Weights of a small image classifier.
Data: trained on telescope images of galaxies (Galaxy Zoo DECaLS), 44167 training examples.
Rows from block 3 of a small image classifier, named by matrix and row number. Rows with one number belong to one channel. Each number is 128 + 32 x the weight over its row's rms, rounded and kept within 0 to 255. All counts start at 0. Numbers have three digits each.
After each channel's rows are labels from the 100 images, of 14848, where the channel reaches its highest value: "patch colour" is the nearest of a few named colours to the mean colour under the peak. Only what is clearly more common there than usual is listed. The data: telescope images of galaxies (Galaxy Zoo DECaLS). In brackets: how many of the 100.
# convs0: first 3x3 conv (model.blocks.3.convs.0.weight, 160x160x3x3, each kernel summed), inputs 80-159
# convs1: second 3x3 conv (model.blocks.3.convs.1.weight, 160x160x3x3, transposed, each kernel summed), outputs 80-159

convs0.0:156116174157144123133140134156202206194103180183105102137153142185090167131186141130164104130154156124191220163144123144165182061155102115112115174178110146087135175147163130125162132193193190127189155112152118124153147093096075134150125136
convs1.0:152141105119073084125097125106130152079165153135119090124192146178146185098076127081192146174147132075093112126128119111177089128174137109088103121170137086131108089126153120073183106138176172149111051103182114127136080067132102062154144164
patch colour: brown (57); grey (28)

convs0.74:184138137168174160124133132128131107161156132116127131155185154131167171136154158143138165167146133139135148174123180170129165104172180121177116138177108153161156106158116133178161157130145143154141091119151152167090164161098175159136130189
convs1.74:153112131167141156096108139155117103113082123122103138102111156128096109090162110117121173167134081139145147164186133133113116085121151094163175145138139155200157197053103132115098151109148108096092143117134124127121181150091167156147068085
patch colour: white (36); pink (28)

convs0.144:161166130143178157122069031152122103126135060068128135135174107126177168107147090078111113118128134124092133103097092159168143088077133113177136050119104129161105090161095122168157135119092125119097137094201115120130173126108127157082152221
convs1.144:111077120149181140117139134146103112118098090114114153122077142118141103142150107119097199158156120132177174170135141138081139103116153071177150144119120156180146162053086139138071135085132065127083168158089102132099154127102113163137031076
patch colour: brown (46); grey (39)

convs0.23:073102081090072079159097116149129102096155097179168161141052130142107103132100122179118133136087095106135116103081120098094080093082132107087156120122113069105187192106133126096092120112139121114129131111111148121149126163070158087158106042
convs1.23:097167047106134126157148138076164123164132183218119114126144119129085119080139113139134154175107152164117138126104156117221094141150078101128090095124038136113138080114089108093147077104171114077174137179124126111099128149156091074181132118
patch colour: brown (37)

convs0.27:169135142161158161131133110130134115162154133092109127155169155104180160107162134125151168193119119135123152192122154160118164083186178095178089153167093155153169098162120133163155137128135150123157097093140146155086170203076216152116133176
convs1.27:143115115166153161101116143159106102125083124129106127105092154142088106093169111123123168171124082125145148158174129143120119096112138090154176152128137148195164184057100135126080149120149100093107143129127140124120172162096183140141080085
patch colour: white (49); pink (30)

convs0.118:155112138163153135150115119166145163098097138124077066138144138114138171128188126128137074109099172120175166138135115153160118083130136050113139185150059120104076179170192122134148135148148191115194131044183142099114158134045093142114112143
convs1.118:078113122111141066102116132135146098124115109105115088100150085192176138135089117142148151181140195086118133150130137177150082092162082086107146119189099117175135112082182134098162111125160107192092092184167126138113078127110113090156099120
patch colour: grey (46); brown (40)

convs0.86:093123171078070099140146145120149122142127133178142091087088090207122104128097112158130068130104121130222139201117116074111138093117099093079176134148106106104140147082113131080102092135160121121145160092089110139149113132074116081139125058
convs1.86:101193128115108093160186123059171149118198144151154106108161118140139179106132106141153143161177119185078132033136110089159076119120086146087081116175080109085103133128100115115177126169159131112136087128184130127108134119131102084118130125
patch colour: brown (46); grey (28)

convs0.88:163140126162154162142124110127120100140165135088106134144160137103167149114147148122129171198104124143116139181122169161120147078195175070180094146136072160153169111154110127162154136109126143123135099075135148159089163198058213155120137171
convs1.88:146121110166157166096115142162106097118071124129099131106091163141095100090168115124119168162131086126142154141173131147116122099114138090154175162120144157185166176053108127127079147130142097093106149124118153132122173162094184143151091089
patch colour: white (62); pink (25)

convs0.13:172142131156169160145131137138130113155168126119135150163180165130165172139152149155138181173133136144136148175119174166127167101180188103180136133173106149163154110163124130177160156122143143171134099108149160178098164153094168159156136181
convs1.13:166114137159127161100112144148117112109087123113106150109123154127089101096149106113125176169134074140151146163189128125116113093123151081165164144132138162203157193058102136113111154096144110096094138119127109121121182141093161164155054092
patch colour: pink (33); grey (32)

convs0.103:130108110111136090074086086066131097083105134099104093066130057102073117112124110119104061128117058113086124087067110138141109059130097112105104131103092081118125099095076118133151123096070130118116083100120077119085098092106084111082124153
convs1.103:114176090152134074147210149135094096040194103135127115129100139144136116119191132126128085098153118109157192189163172150171161061085140174135184138127195142108114141127145140169036109165172098168130133036095145139104098108086131143138139101
patch colour: brown (89)

convs0.128:195151154174179146129118108150176134180161137154119148166188169165122184132182147142168127141143158131146183154115149173162201105184161124161138143175104151163124146171144122170174157148148157141172128099174142132110136100102115163121146202
convs1.128:140101156149133124074116118167111103077111110078119137109125121118128084108132105113118174172153099121163165194190150106102117056118137056157134146139107152203128197072123137119132165089133093124081130139149079128107165104075126146134057102
patch colour: pink (32); grey (27)

convs0.105:158039116135150071089103135071146106163100164104099094107141110099110125155134143059100088119147045148070147107108116146062124080169076146085101122122132104036113104119104124137144147093101128144144122138105124122097097183133205059119048133
convs1.105:136160052176103063161148182103132132054147160142156116138174139174129166099109131062146112138131130085150102139119160150121098115191115187085112111083158118105131131123131110140131104136170138098135117067139149133146042134136140080090148112
patch colour: grey (47)

convs0.55:132169105129125155121121111095102085136197124075117147126132138097156131087111107138097163200074143135125130147139100130145121090195155073180117158103073176162163152117071124135156098066134130086105119084107112138138160176064184166099165150
convs1.55:134110104167180161114124145150103085113093116138106132116068157138122086118180123122119153159154097125152177141155136166119126101112138089163175176127135141183158171051094126147064124155123080097095157129114162135110153139095162139136086091
patch colour: white (61)

convs0.46:150143130151147172128123102117108101140164127080112132136155136101180144108136129113120161195099128139115134187127146152132144083189169072191099132137078166159167112141101131155148124105129125122126091076125136158093171204062220167110138163
convs1.46:145118113166161166095116143161107100124079122134106133110091159138100100101170115124120163168130087129144152149177131145114125094114143089160176160125141155191167179053101129129074138128140093096102151125117149129119169157095177145145079089
patch colour: white (70)

convs0.31:143166107143140166138103107107082083116182105079117136138131148103169134099112127136086160194094141144122122143127128148150093098183179082188115155093077175167165142135090129152162116068115148101100105081124139131115167173084186175112167158
convs1.31:146105119164166165104119146157109089110088116133093142107079159137116090108184129125120151159157082130151164136161136162111123095105144086161185162123142149183156169054105130145070134148116092099081169127119160134113167136088167143141085104
patch colour: white (89)

convs0.92:131179100128128161124117132103078088110177106081119135130124138110154125094099109142085178191092161151110105139122116131149087107179166082187120145097093183186161149119074128143136106063116123101093112088107127156116160149082159176113178159
convs1.92:147098123167153161116126143155106079103091116121095147100091152128119090115190125121110144154170072136157172138163143153113135089111140072169191170116137150191153173052108128137083138141101081103072159129120147132118162120093159152148073116
patch colour: white (66); pink (27)

convs0.63:128082119137135057126106128116128174152101126129117102109125117114111106148113143075112098124158059138096129100078133132038118088132106140040083100130131085075096116125106121130135130114152104124120163142106116126134054158134167020116100124
convs1.63:197184136123069098112107155133111149053133137169163111128192166136123152099105139075164137125111125066119116095115117150183124159175159186078098137152178122120120131128136110119153069151200157129127075056143149137174063099134111101116167134
patch colour: brown (42)

convs0.14:065110162068075086099150130099123113143106104098118104078080083108093088099089100136144106139058125118158104144117106080111127116115083076082149127121126124121104173095095129089085094091130083095127139091083098120127076150071157095100109056
convs1.14:101123057137124143192181140096203111154129176140115108093199095157115125126153133124167109156119072183109168086092119121095042123136083149126134102192022127138117108118104137155170118194117119095127126211145134130162149165117161134141100125
patch colour: grey (90)

convs0.137:166106198118125137100129105072139130162171188100125135087122084132131119136102118095107098103104135087119139163196081127176180123192079113126123116046139181071127180072123119137140117081083101146102089104114087085109149115090109166064112161
convs1.137:120136200106144050067155112159081155137114077077110142137117129088178061147113089112193119132142101091156138220161181134208111093077112129122116125169082101127111155112138126164103114122067101156123239112120094126065088135122131084134099122
patch colour: grey (46)

convs0.39:136152113140135165138126101121111095127173130073106136146141149093175134092132119114118163207088131138107129169129132143137136082194167055186110142124060171162165131144102131145155119101130136104122107062122129146109167202047215167102154149
convs1.39:137111109163171169109116146154106093123091119140102127112076156140106097103173122126126156167137087125146157140166129153117125100113139089166178159123137151188163172057094128137067131137132095093096151128122157129115164154094181139139081092
patch colour: white (75)

convs0.121:171039172154157097105096133120162155198118155151133127119152119111150150165149156083137110122147076148101173119151139162055177134144111162091121126140148107043142103140131120153147162163135157151166136159140144100098118211153236080113048151
convs1.121:119160089125132058196149172043118158075109167159100123152126141223124161106103124091184135141107161068131098154105148157115093117133117182083113118080106093115147099132112119133118109117198148097134121106131166133125065166118160048087137130
patch colour: grey (64)