Weights of a small image classifier.
Model: 5.26M parameters, norm batchnorm, activation relu.
Data: trained on telescope images of galaxies (Galaxy Zoo DECaLS), 44167 training examples.
Rows from block 4 of a small image classifier, named by matrix and row number. Rows with one number belong to one channel. Each number is 500 + 25 x the weight over its row's rms, rounded and kept within 0 to 999. All counts start at 0. Numbers have three digits each.
Before each channel's rows are labels from the 100 images, of 14848, where the channel reaches its highest value: "strongest on" is what is common among them. Only what is clearly more common there than usual is listed. The data: telescope images of galaxies (Galaxy Zoo DECaLS).
# convs0: first 3x3 conv (model.blocks.4.convs.0.weight, 160x160x3x3, each kernel summed), inputs 0-79
# convs1: second 3x3 conv (model.blocks.4.convs.1.weight, 160x160x3x3, transposed, each kernel summed), outputs 0-79

strongest on: edge-on disk: no; spiral arms: yes
convs0.121:539489524496522516479462492487470491535497502484454479493498517488483538474458529551466494534484515477506502484503531454493475454489508489494519517475497529467544477459492514487528503516511529502484504487541580448497493482508507513475453471
convs1.121:471458511525493514501530489525518503529514482558526502501527537524529497463505495503475482471494547519493516493512486537491533489486526476487517515526497464480539517490482461516516479542486514501522499468500518510479481505477525514502531482

strongest on: spiral arms: yes
convs0.57:493479509531505502485519496493501454501581467485508504513512489470494519487471520474478538479475491467475470480466480491523496485485477508498503491474463479485501478507488502492515467529468503504510461502512530520488485467439463501493534486
convs1.57:442526508521519501530532503502526501469514507444519516518474508501492500488473544530511516485496504470492464500516512474510476489503515504533494444467509474532496495526482517538518487463527471488503534464498480513511503480500507493525508483

strongest on: edge-on disk: yes
convs0.93:517534527500535491495536509513484458497498503501489482499526512473507534489449551485516476530483501472514508512522532449462502500486470499500504508479518515495525514521503491504553500540487482469532454509535465492535452487453546504484482480
convs1.93:511461528489542494484495502543486512499511509531518516475518524493548476461517510525491497526501495485509455506519539530512495521552510506451530490483494491539492481471455498486498488504520493479518489488478483495523480513489520523500509446

strongest on: shape: featured or disk; edge-on disk: no; bar: no
convs0.5:495497513515497530471542490493465464519547511494513516511519489511479487467464508498488496497496485452512489503522513477534474496433443444499470504470494473471505466509480528469533512507479489497515451497493539481475502450459520480471517469
convs1.5:484468516509528508522525504551469520533525539536463514500499516520491493483450492526499508479489505544500454493501481462484483505511500526485493511503481449476506506512483485534491548485513496489513500480493486516500465499454519533480559499

strongest on: shape: featured or disk; spiral arms: yes
convs0.67:484467507466472496453447479477486476533520509507479508496485483452494484486476485519458540466496478484491453500502492451500475493449481460464505450469487491471488500472452503495474464516462481515492490503497483493489467472436465498481493483
convs1.67:464497522530528486551497483533531513498492532502526487517470504510491533492499479503543545515498490478495471493500487526483474476489507469490499512487499482560468507512470517538471490464483470528522549507499470455504485453483499560531495473

strongest on: edge-on disk: yes
convs0.53:534519521523538509478530502493529487492509514507504495508548542485503517486495514483539473545481547490515482522540532506481546502477459493515530508458543546522535532533501508526527510544515486490527459479522409513553479477497517546479497508
convs1.53:549465530494542499437485490521472496513563517531481491511463502523490474492507473496491470466510504514515486492515531492494500511498458508430545541487505505506485470514512486486524497528489499479539474509502523491493496500508516527554478496

strongest on: shape: featured or disk; edge-on disk: no; spiral arms: yes
convs0.88:527503541531535502491541519517521461515541475525512499504526546485490508502506538493492532550479523483513495515536511507529525495471448486530526529474513525528502523506502540508502538517486498491520497489546469529514484468468505518477515515
convs1.88:513442508458549504488480475508488493534562512499506505521502507498484474495497476525492467450510507495506472490500513503478525518502480498440522539498474499507515474506488443511516541499502516500511479502488501509521518510523509538516481475

strongest on: edge-on disk: yes
convs0.47:465511491487491511484445482484518473465463475473484453509500497480475484493519442523517452489510470502499503504508453500454513494486488487483486483489505475517488486490514480491488466503504477486488503498470399508503480488474489467480472517
convs1.47:500536525535466493512480525510483473460460507536496523506462507503468502536532478455521519519488505462481501506522502503546476507491501475546495474507499509486470509472477537506492457485461505520498504540495506495489507481527482433505470482

strongest on: edge-on disk: no; bar: no
convs0.108:462467460508511479454460489516512472477465465511497494436504487504522477476511440488536453518478462516496474486494471503463520515504490483529460525486493482505496474487522507500505477503441502488509469505486460500492499478474487490486480518
convs1.108:544493532472526489504471489488462521484522526510478525515489515481496508498504486483515466473508487475516450482498519462528501491519476498465483538502478519470514439476478509508445507474493485534519448537512533538495530516516499425519503500

strongest on: bar: no
convs0.12:545541512498526520508464492488469521490476494422432492487513525484522523512500507475473462506502529516476494506510506468495470469527515517521499527520505521492550514490527523505458458526486506514495495443538511485525485516490481506512497470
convs1.12:477498501499478519479503498482513494537521481570483558496452537485502505449506499489493492486485522476500521522494524524492475492529533529478463520541478550467526520488506489499524531479500548495441486519513521503467496531504513473474449498

strongest on: shape: featured or disk; edge-on disk: no; spiral arms: yes
convs0.59:507533528509537535485519499518521468542519501520498494501514546484516518514503545485471513519488524465506501508529521516551527510470464474522542542492510530533510511518516547493526542512494482495519505494513389506507482484485509524468494500
convs1.59:502488494453548522486467481499482496520573526517498513499485522494474486521506493506492472447493539504511484492495523514492509534511510505450547528515476515504524476488486450495553538524504529501503471488477481503499536502493524516485507499

strongest on: spiral arms: yes
convs0.140:497526529518524526484510502499480480501518517450500508526513500515476506481458509519443508538490482447522502511523509468501478474475467470529478528483500476487528509493510519499530527505499518473520487507527566493491500481481517473470477479
convs1.140:473430499482547505493506481542529548539537516550506534500501510519497487469495493489475475452482524522503474496515468513479519505507495494459515543513491487495518512476506452529492541470516508499527518495483474503494464544460504546472534504

strongest on: spiral arms: yes
convs0.114:469470490486476498481487464474484469510526489480507518494480489464512452509490485498443548466494445470483464481491472486516482486453474447485483479493478442491475466485483498468487469475481494520492491488464474479467489481453464454482495498
convs1.114:506503533525542487554504492521511549520511541515504470514466510516477536518485496476527504491497489492499498494502483473488472461476492473498489507480489466519490501501523483545447499460519463519532518499476486492509478465473495541524502501

strongest on: shape: featured or disk
convs0.72:493489492547520525485502516504516466497551486493506509512521535457491524463517512498476533517497493506503484511509500509509526482479437475523507514463511492524524504498536525491520516514460491474519470506516511542515449448452509487474478524
convs1.72:493450523495581493495506496530485499500574493514493504519525494480521502482472518506535471467510509496504487486510498466496486467491486483470490514481483480498505506543524488526505508483522489498497478493491514520484484491520520544506476494

strongest on: spiral arms: yes
convs0.118:506515491532529515454511508488502464499552483511499501527518505448500510514488481507469526552488463477496472492479475512513501489464461464520480523454491484485503468475513540475492526488462513461508484534499544497490456476445518469477505492
convs1.118:511511546497514482496511491529472510477514498578498499522493526487448528482487520535565478495505531512500498498539493500439490469489502485482457489504480509475507493503503508471504522535504507512494536518512497527521460545454498504477495488

strongest on: shape: featured or disk; edge-on disk: yes
convs0.15:471507486522530484453507502504495455505490505495456477457502511506498490474471504501483464527468480461489478499497487452525466510499458479529513530483499482498499495503478511471528510528474492480490423512506441485491455481463498504478457489
convs1.15:498460535465512494519511506526494521498539509535514504498485502547517444469548515509514507525511459507512494507527518522521507512531523538437505512486509512486493484495494503515487472458529489518515512475479518498504511486460519555501500486

strongest on: spiral arms: yes
convs0.20:500489491545521517430491491497511449508545476521526511498499510476496512477504485493461530508494493509514493508506502514525512514504472471532485529475511474527511484494550539481511511525441500478522463535495507535496473472447484502477471515
convs1.20:513493565483538494498495505542449502479562506545485484525551519498488505501470490519560470498515506483513485501506516478464491478464488470495493489509488491472489519514515488515515523512495477484507514511497535540514468509501514536505513486

strongest on: spiral arms: yes
convs0.21:519511549533540512496528494493541489481530532527491493471525548506489498508522517487504512530476493522514488534548510542495541469523495510524511489497528510545496552547530526548508508490484500475519510503539464506554501505487538513492479537
convs1.21:529446511482537514479487489481483480552537504521525450514494507464526522525491467517482458450512517528500501499513519444510534531517480512449547547494503505498505452530485448479484538495492524513508510520499519481508515501486501514488492511

strongest on: edge-on disk: no; spiral winding: tight
convs0.2:483489495548520513485517504486488467486552448500505508495518511461508509489487517474450512516494478484485463482506490485503498498484448479532494528507485463511496462494529525469516518511458486503506448488503506526484482478447501472498505511
convs1.2:521451529514543499512529507549450510531535505515479490522510497514500501491455502515513463473499484521503453501527496441480526477461491464493483497492483494469482496533538490510525530483530474490494505495497528560511462496491520537503508511

strongest on: shape: featured or disk; edge-on disk: no; spiral arms: yes
convs0.49:502456513445466486466472511480487480492451536491442477515506485475483510469493508520499509486508507496521495511496487507486505484479502475452493471480510505479510530489466476493499486460505471485510500519524583487492467465513490482478460467
convs1.49:474491517514451505461485514454453459492479493548499485500504521520471480497501497496495510542520466505503503493517545497520567491479511494520480461505532481464476508581517508532527493533474498494537553500509496517508496483519503466454483531

strongest on: spiral arms: yes
convs0.119:499489518480508490465442477515467498514510478472496506500500509464488477495463484510494520504504466431510490506512492446486465453477508473489483466481519455461485483463486506499481485461482502498511470480487469478514472481475495469477478468
convs1.119:492489512521502498501496509462523459539505509520492473508468531533468551498531528506529512496493519476497495482521509535508454440487497484518505473520504512526485510502482482526459478504487493501487539497497531454484468515470499497501481472

strongest on: shape: featured or disk; edge-on disk: no
convs0.116:492487482501499498479508499488500502450469489507528511490496509497495523493495474492500458502491481498502499506505510487425488500511491496510479492509517494510482507497515490514500482441479485478490433463504520499515500509490503457499495501
convs1.116:543512533470527502456478493445508471506518519507536472508490518441482508549506484492498481477495477508510485506509536470529478511518482499479482504495518530509493454502502495490441502495480500522498476510544574489481564509534506475497465511